Rows from block 11, named by matrix and row number. Each number is 128 + 24 x the weight over its row's rms, rounded and kept within 0 to 255. All counts start at 0. After the name is the row's rms in percent of the matrix's.
# convs2: project pointwise conv (model.blocks.11.convs.2.weight, 192x768x1), inputs 258-343
convs2.45 099 [110 154 163 138 116  94 131  97 177 120 106  85 137 167 114 108 113 130  92 103 128 145 120 135 114  87 117 129 121 142 108 111 137  89 100 112 119 125 159 136 115 170 112 118 100 103  89 105 140 146 166 165  79 128 134 127 152 112 123 140  92 148 137 128 148 119 129 109 129 106 130 139 144 146 113 146 111 137 126 140 140 129 130 139 125 106]
convs2.46 102 [157 130 154  90 143 105 118 162 188 114 115 110 130 117 153 111  91 123 139 121 123 137 145 111 119 103  94 128 119 137 157  77 132 131 140 118 128 142 121  99 120  88 116 144 112 135 111 152 102 148 132  81 104 165 141 120 125 116 106 128  82 148  92 120 125 111 156  93 145 133 149 154 144 125 119 135 126 114 132 138 131 137 153 117 147 162]
convs2.47 105 [116 135 126 136 116 108 144  99 169 118 126 158 128 100 131  91 151 134  95 142 153 137 150 122 166 106 132 133 137  80 138 123  52 174 132 107 150 132 126 113 134 139 169 156 161  72 128 154 134 130 101 144  88 132 141 125 128 104 112 109 147 118 117 170 101 100 102 133 163 106 138 125 158 125 113 155 125 101 109 155 121 124 148 156  99 119]
convs2.48 102 [184 129 131 104 135 104 138 117  88  82 131 129 160  93 113 124 156 100 157 162 126 123 158 169 144 137  99 153 124 157 124 152 111 126 117 115  81 145 160 152 135 167 158 119 108 148 116 135 134 108 138 130 122 121  96 104 142 138 137 130 117 131 146 141  90 142 106  97 160 150 132 125 128 141 152 111 117 107  77 137 141  90 125 143 133 124]
convs2.49 099 [118 108 135 107 131 111 146 138 169 140 106  99 109 108 135 150 129 148 135 120 176 145 160 129 122 150 114 115 111 128 133 134 122 132 120 151 125 132 155 103 152 144 151 135 130 150 144 140 135  88 122  99 123 150 121  90 136 120 178 151 100 122 144  98 145 149 143  55 117 105 129  99  85 141 130 127 104 136  81 137 138  94  69 101 153 129]
convs2.50 099 [159 107 130 114 144 151 119 120 139 124  69 124 116 143 122 132 102 135 148 108 134 142 113 119 145 127 123 139 100 139 136 101 139 117 107 173 124 140 119 120 119 143 153 143 112 147 146  84  86 135 122 116 127  96 127 106 101 124 129 115 150 126 149 159 144 116 130 108 113 151 135 158 132 126 128 171 126 125 120  92  88 161 155 160 129 129]
convs2.51 102 [126 150 141 122  94 157 126 160 112 132 131 120 166 169  72 101 133 140 127  57 147 143 131 150 152 153 144 142 110  73 129 151 127 111 116 107 120 158 114  91 174 118 144 108 104 117  98 148 143  91 123 134 133 151  94 131 109 135 137 127 113 111 113  85 177 136 160 108 109 112 143  75 136 125 118 103 152  92 152 119 126 108 133 126 162 134]
convs2.52 103 [215 117  95 144  91 124 141 113 151 132 113 175 127  87 105 166 170 159 137 143 110 115 159 111 121 130 172 161 115 122 101 125 134 154 111 120 103 131  77 176 106 107 113 125 155 100 123 116 110 175 105 104 120 129 160 142 153 138 119 123 137 163 144 114 136 147  59 140 124 141 139  97 151 110 137 148 104 138 122 124 133 139  98 162 136 110]
convs2.53 098 [ 67 119 127 150 131 167 118  99 118 127 145 193 144 171  96 108 154 142 131 160 144 124 139 148  79 124 149  97  97 159 185 121 160 166 110 120 155 124 135 118 125  99 135 113 107 106 100  72 128 148 144 119 125 118 145 140 147 196 151 111 114 117 159  88 147  88  79 148 159 134 111 130 174 107 113 146 117 146 112 137 105 133 149 111 128 110]
convs2.54 099 [138 134 146 154 147 116 164 130 114 146 126 155 157 128 122 161 137 106 129 124 120 158 130 115 126 125 138 142 104 138 131 131 124 139 153  96  83 139 136 183 165 128 138 128 210 125 143 107 129 151 150 137 152 112 129 115 153 128 142 105 128  95 189 146 155  80 147 169 127 136 124 149 137 131 188 157  64  99  94 147 136  80 130 110 118 148]
convs2.55 098 [131 173 148 140 119  87 114 135 165 113 116 108 123 135 101 127 117 143 117  86 152 129 137 151 131 113 117  89 114 179 110 102 111 122 139 136 125 129 178 130 145 195 199  66 161 110 118  95 126 110 108 157 138 144 143 124 129 152 126 138 105 112 144 139 101 125  85  81 113 118 147 119  85  98 125 109 131 129 119 134 142 130 157 148  94  86]
convs2.56 106 [131 147 126  85 152 152 127 153 163 133 114 194 107 116 146 143  76 121  91 141 122 143 150 131 108  78  83 139 128 149 174 129  84 185 120 142  71 105 147 113 128 151 141  86 119 128  89 121 119 108 166 144 190 132 135 156 165 120  85 126 126 135  94 152 147 121 153 128 140 123  79  93 136 139 137 146 173 133 157 111 124 134 130 105 127 165]
convs2.57 102 [123 109 129 118 121 121 151  75 176 118 146 137  97 104 127 103  95 137 175 139 131 147 121 107 125 137 178 100 109 121 101 122 161 100 129 132 108 140 129 164 127 151 173 147  85 190 118 170 162 108 142 152 117 136 123 131 167 132 164 116 120 158 112  96 136 115 117 116 116 136 147 131 150 139 133 187 128 106 119 147 135 120  79 139 142 129]
convs2.58 101 [146 112 146 143 105 178 106 119 115 144 178 119 131  97 136 110 171 125 104  90 111 174 135 120 130 121 111 126 152  97 126 148  89 140  70 105 117 127 119  87 108 131 104 105 116 160 141 109 134 140 116 135 129 112 102 131 124 116  97 137 118 120 116 100 167 117  81 142 112 111 146 112 116 139 130 159 112 135 163 108 106 143 125 192 119 137]
convs2.59 102 [120 100 129 115 164 144 108 136 166 152 103  88  86  90 125 121 134 128 141  93 126 112 137 143  71 124 146 163 193 170 109 143 107 139 168 146 123 132  87 153 112 151 132 136 109 122  90 137 159 121 122 128 137 173  76 120 125  91 150 164 115 106 126 140  82 165 142 177 135 161  70 138 125 105 103 133 165 123 111 143 114 109 135 127 122 120]
convs2.60 098 [159 172 118 142 142 105 122  88  88 101 116  90  96 104 219 135 160 127 138 124 129 112 141 125 113 120 174 148 107 101 122 164 162 133  74  58 125 117 149 148 103 120 120 152 138 122 110 124 131 143 124 138 119 104 179 128 143  86 134 122 141 146  97 168 147 182 136 113 132 136 105 145 130  81 120 139 121  85 100 126 114 159 125  87 129 144]
convs2.61 099 [128 114 134 149 147 157 119 158 154  84 140 141 161 126 132 103 136 120 129 111 136 127 161  75 144 127 151 146  91 140 114 124 153 140 185 115 143 127  92 166 114 114 157 154  83 116 119 124 154 191  88 132 173 143 100 148 150 176 123 136  90  97 145 121  93 137 173 133 143 138 137 115 160 137 145 116 149 123 123 129 127 114 117 137 108 131]
convs2.62 103 [135 150 109 162 133 141 136  97 102 149 158 129 108 112 121 151 146 164  89 135 142 111 121 123 119 134 127 147 158 143 110  96 152  96 105 111  98 134 149  88 142 114  96 145 142 154 107  44 100  86 124 138 178 120 132 163 165 130 111 123 148 122 124 136 138 109  92 173 136 112 141 166 123 104 156 181 113 121 116 136 143 117 137 118 124 145]
convs2.63 098 [161 138 130  88 128  96 140 145  61 117 140 147 141 144 112 154 104 129 162 205 185 148 101 141 120 124  81 138 128 125 117 119 143 129 113 167 125 107 176 143 131 160 143 119 105 156  95 137 119 163 146 170 142 163 135  87 119 146 113  86 107  85 146 147 116 119 144  61 142 119 124 125 145 157 125 100 130 147 175 115 155 140 143 134 132 103]
convs2.64 109 [130 151 156 145 151 160 110 129 150 111 161 147 129 119 125 118 109 146 113 118  79 152 128 100 150 120 117 126 157 127 143 126 103 139  88 187 158 128 181 102 127  84 124 115 115 101 181 134 192 113 105 152 137 154 100 133 125 115  95 128 152 113  82 167  96 116 106 135 118 119  99 131 150 143 114 183 126 111 107 139 139 114  58 131 173 166]
convs2.65 100 [125 121 124 122 112 114 137 114 133 148 138 158 103 100 140  99 130 165 166  97 141 133  95 165 105 133 112 139  94 161 150 100 104 144 157 139 130 132 111 123 132 171 143 192  91 124 109 129 112  72 118 141 137 143 173 111 117 169 162 149 113 121 157  94 134 114 111 126 125  95 174 114 130 125  89 113  97  98 110 139 122 121 144  90 113 111]
convs2.66 104 [126 140 127 162 104 106 129 112 136  86 153  90 131 141 103 150 122 130 143 118 150 168 115 144 128 172 169 149 151 124 108 100 150 127 121  96 168 155  99 107 146 157 130 117  85 133 139 119 172 138 126 134 146 139 143 103 135  89 159 137 124 144 169 109 106 146 100 166 107 116 134 141  64 124 137 114 132 109 150 149 103 104 100 172 168 128]
convs2.67 097 [153 120 152 138 110 101 121 126 193 119 122 124 109 145 108 136 118 172 158  86 148 153 113 117 128 146 131 109 144 126 102 128  87 115  44 117 137 111 142 158 147  85 167 134 116 154 145 153 104 123 108 123 162 111 105 104 160 134 125 155 148 148 160 131  91 151 100 127 125 116 125 183 145 132  98 136 123 115 139 114 111 143  49 138 140 160]
convs2.68 097 [143 171  88 124 152 130 159 134 119  89 124 113 124 110  83 146 125 158 154  98  89 120 143 139 140 103 140 127 111 204 104 165 151 170 159 115 105 150 121 110  97 113 121 121 118 116  73 141  94 154 144 125 129 130 122 160 104 144 127 138 141 151 154 169 116 129 138 126 121 145 114 115 114 132 118 131 103 116 113 151 127 117 116 123 162 106]
convs2.69 098 [109 129 123 128 123 145 118 117 178 131  99 130 130 138 138 109 103 171 181 113 109 120 130 106 154 122 104 129 147 136 104  79 108 123 137 141 132 101 141  63 154 130 133 115 150 105 161  86 129 114 121 108 106  97 147 130  98 136  91 140  92 133 140 104 115 124 143 138 110 132 168 133 146 118 100 125 136 129 155 154 150 138 168 101 140 140]
convs2.70 098 [100 134  81 155 177 116 122 105 127 106 162 119 131  98 106 151 148 130 136 131 155 115  93 140 111  82 125 124 149 102 163 112 108 126 119 132 123 130 119 133 154 138 122 110 128 106 164 145 115 125 127 148 173 115 109 139 111 139 102 142 150 146 144  46 135 120 139 140 159 126 158 138 104 130 167 112 139 106 121 113 135 153  86 163 126 116]
convs2.71 098 [142 146 144 160 125 152 116 130  90 120 155 103 114 111 111 139 183 128 105 116 154 176 164 137 126 152 170 132 119 125 150  96 129 117 124 145 145 119 120 156 104 169 115 127 119 119 172 120 107 120 181 128 117 113 143 101 157 133 111  92 142 138 120 164 150 130  90 162 161 162 153 111 112 121 129 153 112 145 118 112 112 109  51 102 122 123]
convs2.72 093 [ 85 140 141 120 114 126 136 139 194 118 131 148 134 128 102 125 155 112 166 117 163 112  98 149  97 100 138 107 107 158 109  93 115 134 130 124 138 130 128 158  98 109 120  99  90 104  91 164 154 108 102 135 180 138 144 156 119 172 133 115 102 122 136 137 138 101 128 118 118 111 119 158 100 155  97  91 136 143 156 140 170 105 119 103 164 111]
convs2.73 098 [160 141 133 157  99 179 153 119 124 136  77  97 182 151 146 109 145 138 131 144 103  93 135  74 132 113 116 159  71 129 139 141  92 142 130 145 121 183 107 117 118  98 130 138 129 117 140 131 137 133  99 158 111 113 115 126 161 133 131 147 145  90 153 133 133 109 118 121 114 167 105  89 125 109 125 139 133 109 128 123 133 113  93 125 129 149]
convs2.74 097 [100 131 112  87 133 117 169 104 124 129 135 135 152 119 196 136 102 160 125 114 121  69 138 118 108 100 175 120 136 137  99 160 160 118 112 166 141 144 177 120 137 159 109 139 110 124 109  72 116  61 131 134 106 146 122 115 123 120 115 122 131  81 145 161 102  89  91 120 142 138 104 113 145  99 109 139  98 123 132 138 127 132 144 119 169 153]
convs2.75 102 [132 143 135  97 151 127 100 133  38 117  96  95 148 124 103 117 120 132 114  92 118 103 125 146 122 139 142 152 121 176  75 115 140 146 152 107 116 110 147 145 123 127 126 144 140  84 113 116 135 132 109 120  99 127 101 125 129 127  98 134 155 121 163 133  87  96 139 156 146 107 145  91 154 139 119 102 141 138 151 135 107 117 108 126 116 155]
convs2.76 097 [ 83 138 101 182 142 142 175 102 166 141 113 131 140 153 129 137 127 101 110 121  94 132 143 147 145 140  98 115 118 127 127 131  88 102 171 125 165 128 119 116 110  87 118 109 139 143 162 190 205 175 154 193  96 110 174 112 124  94 137 128 134 140 108 129 138 121 107 171 119 141 156 111 112 121 117 128 133 166 108 129 115 112 152 166 109  69]
convs2.77 102 [ 82 128 142 137 146 114 136 123 149 162 155 178 119 130 130 109 118 151 146 141 141  76  91 128  82 129  93 114 132 130 114 133  84 143 108 132 126 114 152 135 156 103 110  81 127  89 147 112 127 149  97 138 158 141 176 120 124 129 112 127 137 157 134 132  96 145 128 150 128 143 136 104 119 109 142 158 119 129 130  79 171 140  85 112 127 155]
convs2.78 101 [132  91 111 134 121 136 125 134 109 147 174 129 116 155 115  91 145 122 132 121 157 154  94 115 113 137 143 107 122 134  70 131 119 110 157 113  85  83 151 143 110 152 114 109  88 106  95 132  92 109  83 142 105 117 121 102 121 129 105  88 176 124 184 118 182 121  78 145 131 190 132 138 129 171 104 133 114 149  98 125 172 166  96 149  99 107]
convs2.79 096 [126 135 119 110 192 111 132 131 100 112 121  95 113 151 156 166 134 146 144 175  66 140 135 176 147 135 149 158 109 122 105 161 124 106 184 121 102 119 113 125 178 169 120 143 134 138 138 159 144 144 105 133  86 107 132 109 142  70 144 109 170 107 139 121 129 152 130 135 144 115 150 141 156 143 144  95 156 118 105 136 120  94 101 155  90 150]
convs2.80 100 [145 107 162 162 126 110 159 138 179 178 146 145 122  99 130 105 142 115 105 135 170 132 130 131 146 141 133 158 131 140 106 119 132 117 148 161 147  82  91 121 127 123 147 124 156 141 114 112  87 149 142 105 104 135 163 122 133 120 147 114 116 137 122 115 170  73  84 119 121 141 125 111 140 171 134 124 144 123  98 124 163 130  71 166 141 121]
convs2.81 093 [186 131  99 128 168 167 134 118  85  78 135 115 135 128 137  94 162 139 173 125 122 120 106 132 128 118 185 130 108 129 109 139 111 109 157 102 140 114 106 139 137 187 159 117 163 106 148 101 137 123 137 139 178 105 122 168 154  85 102 142 112 102 116 123 164 113 103 150 119 137 133  97 141 136 157 152 135 117 129 129 111  77 153 121 127 173]
convs2.82 100 [113 152 149 144 129 116 135 136  65  96 124 138 133 140 133 148 109 140 185 155 167 102 137  79 122 155 123 139  91 131 142 149 125 112 106 110 115 139 117  93 141 139 186  76 118 131 161 157 102 118 108  86 126 135 147 124 105 155 143 141 113 161 147 128 168 119 150 109  80 125 143 121 117 128 180  95 124 159 134 113 127 109 156 161 139 137]
convs2.83 100 [159  89 174  93  83 127 165 112 131 170 146 124 124 135 142 124 106 107 159 127  89 138 105 113 157 120 149  99 123 147 126 161 160 130 115 128 110 158 129 148 132 135 133 113  95 146 145 142 123 103 113 136 119 167 130 148 129 106  77 110 116 103 163 120  82 144 168 129 144 112 156 119 125  87 158 149 134 153 105 130 149 170 128 136 124 101]
convs2.84 098 [150 108 133 121 125 120 131 101  77 145 106 139 155 172 126 154 171 136 139  95  89 135 109 134 151 154 127 126 119 128  77 144 137 135 120 138 124 127 144 119 138 142  85 140 136 115 145 156 175 121 135 127 134 141 132  90 132 153 148 108 153 146 108 163 125 108 119  96 119 146 155 133 143 158 106 165 134 135 111 141 140  99  71 141 131 120]
convs2.85 101 [ 96 129 112 119 151 149 112 115 105 131 146 151 123 159 145 134 144 109 143 106 127 166 115 117  90 131  98  91 123 125 167 132 185 132 127 194 126 126 128 122 108 125 100  96 109 133 105  91  79 146 115 161 127 149 135 127 156 155 141 122 119 141 127 148 155 117 130 102 121 130 121 132  94 112 141 135 137 131 147 133 159 173  72  95 147 125]
convs2.86 101 [113 156  95 110 166 111 104 127  84 126 133 149 123 114  88 119 134 100 126 107 158 100 111 148 136 104 169 150 137 122  36 114 110 129 156 134 103 185 159 155  75 145 159 122 151 127 118 156 117 165  77 101 148 121  82 135 142  80 142 111 122 121 137 101 102 131 137 123 136 156 118 103 143 145 130 145 121 143 144 123 137 147 132 117 101 103]
convs2.87 101 [104 123 159  84 161 116 151 133 121 126 132 133 111 103 126 129 157 137 110 146 100 148 132 192 144 132 160 124 124 130 143 140  94 112  97  95 123 119 140  93 104 139  92 161 114 143  97  98 144  81 108 111 119 140  96 150 141 107 126 154 146 122 179 114 109 134  79 128 152 112 154 150 129 159 154  92 156 119 121 125 112 104  48 139 172 115]
convs2.88 096 [138 128 127 101 126 108 147 143 134 130 112 127 160 118 153 138 109 142 142 133 139 120 155  85 105  96 165 113 119 112 116 105 108 125 133 152 115 167 148 141 139 164 107 151 111 149 100  87 172 157 139 174 123 146 110 132 100 117 108 123 135 115 153 142 116 168 147 145 146 162 117 146 102 128 159 158 153 153 145 108 139 106  96 171 126 108]
convs2.89 101 [126 127 172 155 171 129 130 156 153 102 100  96 162 144 143 110 123 111  97 124 138 102 126 132 125 124 123 151 131 152 109 121  55 130 111 120 100 110 177 119 127 137 137  88 123 139 129 123 145 155 120 152 156 115 126 126 100 164 113 126 150  97 152 144 122  90 125 124 118 117 134 158 117 120 137 117 140 124 155 125  93 113 127 159 136 104]
convs2.90 104 [108 131 146 103 110 141  76 113 123 143 158 170 141 143 100 112 106 145 163  88 109 144 142 180  94 151 153 106 147 115 129 121 126 156 137 132 123 185 171 122 101 139 127 153 132  83 156 133 156 122 110 106 138  96 121 107 116 110  96 122 116 121 113 157 139 112 177 104 157 101 151 148 108 154 163 138 121 135 114 136 155 154 159 131  99 134]
convs2.91 095 [137 137 119 154 157 143 127 107 119  99  82 104 103 118 149 138 163  94 129 121 111 119 131 121  90  83 144 137 119 135 163 125 129 106  84 155 100  75 139 114 156 112 107 153  64 126 156  96 122 118 102 121 112 136 154 127 119 124 131  77 114 124 124 116 103 150 117 122 120 190 125 107 104 112 156 128 124 131 119 134 113 114  96 138  99 158]
convs2.92 099 [109  98  81 107 101 132 170 136  84 134 149 151 106 128 123 105  86 157 113 113 114 139 144 143 143 145 103 124 118  72 100 168 141 147 149 142 113 126 142 112 113 112 130 150 146 111 132  68 126 123 163 177  80 124  99 108 110 156 155 124 137  95 136 155 147 115 167 163 130 140 149 116 105 138 133 117 133 159 155 127  96 113 167 159 113 131]
convs2.93 103 [137 147  88  44 119 128 122 123  97 134 122 162 125 106  97  81 151  98  41 162 156 129 109 155 177 130 151 155 134 100 125 118 126 132  84 114 129 110 106 137 148 130 124 127 118 166  98 146  91 108  99 122 154 105 119 149 113 121 118 122 160 142 111 126  67 139 127 128 131 130  98  93 152 107 137 132 120 126 134 188 146 164  30 139 103 119]
convs2.94 101 [153 121  93 126  77 139 137 169 107 134 131  83 114 102 147 129 138 104 155 140 157 140 153 110 159 122 151 154 142 156 155 147 119 108 133 135 154 151 115 143 112 129 108 133 106 156 123 101 122 113 114  90  89 139  98 134 114 127 120 153 114 165 133  87 155 151 162 161 165 167 160 120 184 115  96 157 134 164 132 139 144  95 138 126 140 144]
convs2.95 103 [122 117 114 126 153 109 148 142 194 120 170 149 138 156 148 125 149 116 115  94 135 139  86  92  52 119 150 159 125 136 117 120 143 122 114 117 112 135 142 118 120 114 122  82 115 136 116 183 134 148 151 114 119 138 117 174 149  86 128 179 151 173 152 137 159 139 122 112 144 122 144 152 128  98 132 151 114 160 100 139 126 105 167 119 115 127]
convs2.96 098 [115 112 109 103  92 144 132 126 107  78 112 127 134 150 136  92 143  92 125 151 148 178 113 129 132 135  88 169 112  86  86 116 178 132 151 109 118 124 185 140 128 114 165 152 138 104 164 133 129  97 140 103 124 118 165 150 126 139 150  81 119 105 134 135 115 161 123 157 138 125 156 151 110 110 116 152 118 121 114 103 120 106 164 138 211 126]
convs2.97 098 [139 145 140  69 120  99 121  99  84 110 141 111 114 152 131 125 143 123  54 113 110 131 187 151 109 105 147 131  88  94 129 121 173 155  72 114 108 119 126 103 151 112 105 140 122 133 131 171 132 136 128  89 122 163 139  88 115  96 155 152 130 145  82 101 102 108 123 142 145 107  94 128 127 132 188 158  92 123 128 123 143 138 127 126 132 130]
convs2.98 102 [108 127 148 142 158 129  92 126 139 155 145 152 127 115 138 135  93 172 185 107 160 105 135  76 159 115 132 134 128 174 114 130 106 151 150 120 162 123 140 149 137 127 128 144 108  99 135 115 180 159 153 115 110 115 131 133 109  85 119  93 137 154 160 200 113 156 158 103 143 144 135 117 152 127 108 121  98 154 127  88 148  84 168 100 116  99]
convs2.99 099 [121 123 111 139 133 113 151 138 122 171 152 139 155 131 137 133 129 129  88 125 112  97 124 168 167 111 117 159 157  89 154 115 127 104  79 135  98 136 121 121 162 138 147 127 146 104 159 144 136 103 145 120 157  95 101 126 137 116 160 113 141 125 123 135 162 120  83 118 166 124 154 113 115 146 129 149 142 145 110 119 158 124 110 128 115  99]
convs2.100 099 [106 136 145  90 115 120 157 149 130 126  89 144 117 148 149  91 150 103 116 132 155 121 110 110 145 107 104 155  95 145 157 146 149 136 153 156 114 129 121 137 133 115 114 104 149 100  99 140 123 127 152 116 158 109 153 123 135 131 110 128 111 138 144 138 133 151 132 147 129 149 151 156 130 108  83 110 113 124 135 135 111 111 139 135 114 195]
convs2.101 098 [123 102 113 130 145 119  95 165 180 144 161  61 134 108  99 114 140 128 131 153 153 120 109 137 113  99 129 105 110  80  76 145 118 102  83  84 130 124 110 105  88  58 115 171 137 166 130 127 127 138 102  88 129 123 145 101 172 168 141 139 100 106 133 143  83 145 179 187 107 133 152 136 122 129 108 104 133 149 177 156  92 125  97 120  85 144]
convs2.102 099 [142 141 112 120  67 127 145 139 122 108 107 147  86 127 148  93 144 104 138 129 175 132 124 149 134 137 121 123  82 117 129 145 112 130 131 144 125 151 145 123 113 128 129 135 123 101 158 136  97 121 119 106 136 139  83 109 159 154 156 133 146 137 149 128 155 139 106 145 116 114 144 117 127 136 137 158  79 118  97 104 118 126 119  98 117 159]
convs2.103 099 [174 133 108 100 128 151 127 126 133 132 104 157 163 150 135 132 129 158 175 123 128  98 128 156 159  81 109 157 127 139 111 153 133 103 131 126  97 138 128 137 139 119 103 164 113 135  92 118  72 106 129 137  99 106 125 127 113 116 115 110 162 114 108 124 112 111 133 136 140 110 116 128  69 150 141 184 125 154 127  93 139 122  89  88 143  82]
convs2.104 101 [107 108 141 116 110 122 156 103 124 166  93 156 129 128 128 100 129 125  61 118 136  83 141 131 133 158 102 145 122 126 120 116 127 157  88 176  83 163 168 164 153  83 154  81 138 119 111 118  96 167 142 166 136 128 114 137 101 102 107 140 122 110 136 141 155 128 133 124 101 130  99 183 122 135  99 130 116 141  97 112 166 115 103 150 147 113]
convs2.105 100 [143 116 144  97 138 169  92 162  29 104 187  81  97 118 154 165 182 135 126 121 110 156 113 143 123 139 149 121  73 139 138 167 149 144 160 151 114 117 108 109 133 107 118 136 131 141 131  95 118 110 130 134 102 154 139 134 138 121 139 102 167 156 109  96 132  89 102 172 130 122 127 120 114 119 130 131 138 113 102 143 133 133 182 118 115 126]
convs2.106 101 [129 126 148 130 133 118  83 133 101 122 149 104 100 134 153 110 151 130 113  99 116 122 148  65 131 111 138 152 149 162  82 134 132 152 126 158  73 161 132 159 134 115 138 124 125  90 176 130 138 154 117  69 114 161  92  97 130  88  92 125  70  80 134 150 128 132 153 121 143 145 115 173 108 133 120 101 124  98 145 108 164 108 145 124 143 114]
convs2.107 095 [135  98 135  99 147 104 112 142 128  90 126 132 126 106 108  93  76 162 133 111 142 125 134 146 121 120 131 122 112 139 154 110 158 141 117  86 160 135 116 120 153 129 116  98 107 150 121 138 118 116 150 124 132 108 192 152 131 150  92 121  77  87 115 116 126 122 117 105 151 107 121 116 116  98 109 136 142 148 124 139 148 113  42 157 153 145]
convs2.108 101 [138  86 119 159 112 111 126 135 124 107 114 107 122 139 146 138 156 137 176 184 125 151 112 140 123 137 149 137 131 123 178 184 118 137 135  65 120 112 128 101 123 101 109 136 135  83 156 156 100 130 119 133 104 103 110 145 184 113 127 134 123 149 154 124 147 111 126 120 132 153  88 123 125 152 150 126 135 138 135 126 140 107 101 183 114 136]
convs2.109 100 [159  76 147 129 132  97 160 125 134 114 133  97 129 146 131 124 117 123 122  82 111 133 107 128 125 110  77 111 135 139 121 109 115 124 153 159 145 101 138 108  96 130 132 157 114 131 141 150  98 109  74 134 142 131 112 102 123 118 132 152 126 117 138 127 104 126  99 116 132 116 133 105 106 119 120 174 152 148 129  98  90 100  95 159 132 108]
convs2.110 095 [150 168 115 119 121 119  96 123  68 114  97 155  89 174  94 181 148 147  90 135 146 119 121 105 134 121 135 118 127 136 135 113  81 112 110 146 101 165 140 141 117 140 146 115 122 102 110  94 107 114 114 153 132 144 169 126 145 115  85 101 118 118 133 119 105 100 129 112 150 141 121 180 102 142 107 112 170 125  93 138 114 142  78 127 146 105]
convs2.111 099 [143 146 133 155 105 136 122 109 169  82  99 137  99 138 127 111 135 139 116 107 142 157 114 135 149  82  84 177  95 187 119 130  88 149 139 141 127 154 153 140 158 181 125 136 108  99 144 158 116 143 132  93 171 161 161  99 147 159  86 138 141 138 168 142 132 140 124 126 113 151 109 149 121 170 123 131 163 156 162 145 162 139 111 138 115 126]
convs2.112 096 [134 126 168 141 134 124 160 139  66 140 121 147 137 157 130 132  97 147  89 121 126 121 134 137  82 119 154 138 167 144 151 135  94 110 134 131 128 134 145 134 139 114 119 117 170 122 122 120 151 144 136 135 117 119 156 130 129 117 131  89 126 123 130 128 102  92 147 102 135 132 135 140  98 141 103 110 150 140 111 129 138 150 165 117 128 134]
convs2.113 102 [181 165 151 157 136 131 126 112 139 109 112 146 158 108 152 113 129 107 192 149 129 105 172 192 109 131 124 126 128  98 156 108 120 138 112 147 101 142  74  94 129 136 138 102 125 114 112 120 165 113 169  98 123 137 139 120  88 113 154 112 138 137 123 126 138 137 132 159 132  83  86 130 120 117 124 107 117 122 139 118 108 151 186  94 150 148]
convs2.114 107 [123 150 140 109 119 125 127 128  99 168 138 135 107 121 150 130 187 115 159  92 114  52 157 153 134 106  95 155 105  87 136 141 116 115 114 146 102  79 149 117 140  75 152 129 103 123 149 174  69 125 117 137 117 111 142 142  98 151 134  99 125 159 114  99 156 129 153 121 128 100 145 124  97 129 159 147 163 128  96 141 128  80 116 150 141 129]
convs2.115 102 [127 119 125  87 153 126 126 129 112 120  93 115  91 105 114 153 147 116 178 134 146 149 157 129 158 159 156 104 116 138 131 106 129 103 138 132 124 130 143 174  96 104 165 111 143 141 140 138 132 180  98 148 154 134  99 137 125 133 138 144 143 123  96  94  82 141 163 159 125 128 104 138 123 143 105 134 109 141 126 131 149 131  81 129 134 124]
convs2.116 100 [147 127 123 120 118  96  79 158 121 106 168 161 109 196 139 121 107 109  81 154 123 129 134 169 157 145  71 134 119 140 146 127  83 125 165  90 109 117 174 124 109 117 117 144 184 122 140  75 132  85 112  95 103 136 111 106 147 172 150 166 101 139  72 132 122 107 149 151 136 115 124  96  91 131 101 113 124 112 115 102 155 151 132 148 115 121]
convs2.117 094 [118 133 120 143 154 122 109 152  55 150 101 125 135  90 113 124 134 139 108 133 120 120 140 131 118 184 100 121 117  90 109 143 132 119 138 148 145 145 143 124 142 121 129  99 109 149  87 156 142 142 117 120 184 118 164 122 112 145 118 141 113 129 174  86 102 135 106 152 136 137 131 142  72 103 145 133 120 137 139 128 106 100 136 115 139 155]
convs2.118 101 [131  83 112 143 144 124 121 121  81 161 130 175 131 120 139 122 102 103 156 138 115 145 151 161 108 103  94 139 124 121 195 141 125  97 160 157 123 127 154 135 131 136 104 143 122 162 109 143 155 155 100 106 133 155 134 131 129 118 167 111 131 120 107 107 142 129  89 146 125 149 101 141 130  95  68  88 118 111 112 131 165 103 121 153 107 133]
convs2.119 100 [118 111 149 138 102 123 151 132  97 174 134 126 160 125  99 116 107 124 109 143 105 135 103 121 118 154 133 135 130 129 108 139 196 105 148 134 131  81 164 131 133 106 178 116 118 144  90 101 153 119 107 107 112 135 153 198 106 135 122 165 167 125 126 124 135 105 126  63 100 107 104 133 130  75 110 151 147 129 134  88 126 119 179 111  93  99]
convs2.120 102 [135 129 144 159 134 144 116 107 102 127  77 128 101 128 157 112 168 125 151 128 129 132 104 133  96 116 102 128 135 121 150 103 150 122 138 131 138 158 147 131 144 106 116 116 122 189 121 131 179 126 137 106 106 129 115  65 107 148 154 128  72 118 149 170 129 122 136 149 170 143 147 125 163 115 131  78 104 115 153 121  93 130 143  86 140 108]
convs2.121 106 [141 158 138 135 142  74 124 133  91 146 122 115 154 144 101  88 104  99 105  84 129 161 129  97 134 100 104 138 139  80 153  93 152 109 102 133 166 111 152 132 165 143 128 130 138 138 155 144 102 154 122  92 144 118  84 114 122 139 128 129 137 112  97 131 125 109 116 143 128 103  98 187 135 144 118 112 135 121 125 155 136  99 140 148 120 134]
convs2.122 101 [125  92 100  92 122 111 110 149 178 138 111 125 121 152 125 162 126 134 150 159 130 126 149 158 125 131 148 133 111 120  97 134 138 108 122 126 111 132 175 118  97 120 132 110 149 101 104 101 143 198 127 144  99 112 112 138 152 140 117 106 116 133 131 120 133 183 159 136 164 111 142 127 143  69 135  99 159 120 131 122 158 122 134 101 131 105]
convs2.123 104 [155 142 145 101 122 117 116 136 105 133 120 181 148 117 147 150 123 106 183 153 134  83 124 102 149 164 150 136 141  90 172 119 125 124 137 146 140 155 163 132 123  98 114 122  81 137 127 102 160 144 170 110 137 119 140  95 123  91 168 125 149 118 152 129 143 133 139 111 128 146 153  87 159 153 107 144 103  96 135 149 130 177 126 138 103 126]
convs2.124 098 [111  38 116 120 127  99 135  92 144 120 111 136 123 144 147 100 150  84  75 157 112 102 126 114 150 115 157 147 181 115 124 127 110 147 150 122  82 156 132 108 124 163 125 164 115 149 100  94 120  87  97 139 137 147  75 128 132 104 115 169 143 110 132 149 123  77 120 131 162  92 166 132  84 107 140 144 134 134 116 138 116 150 169 141 146 101]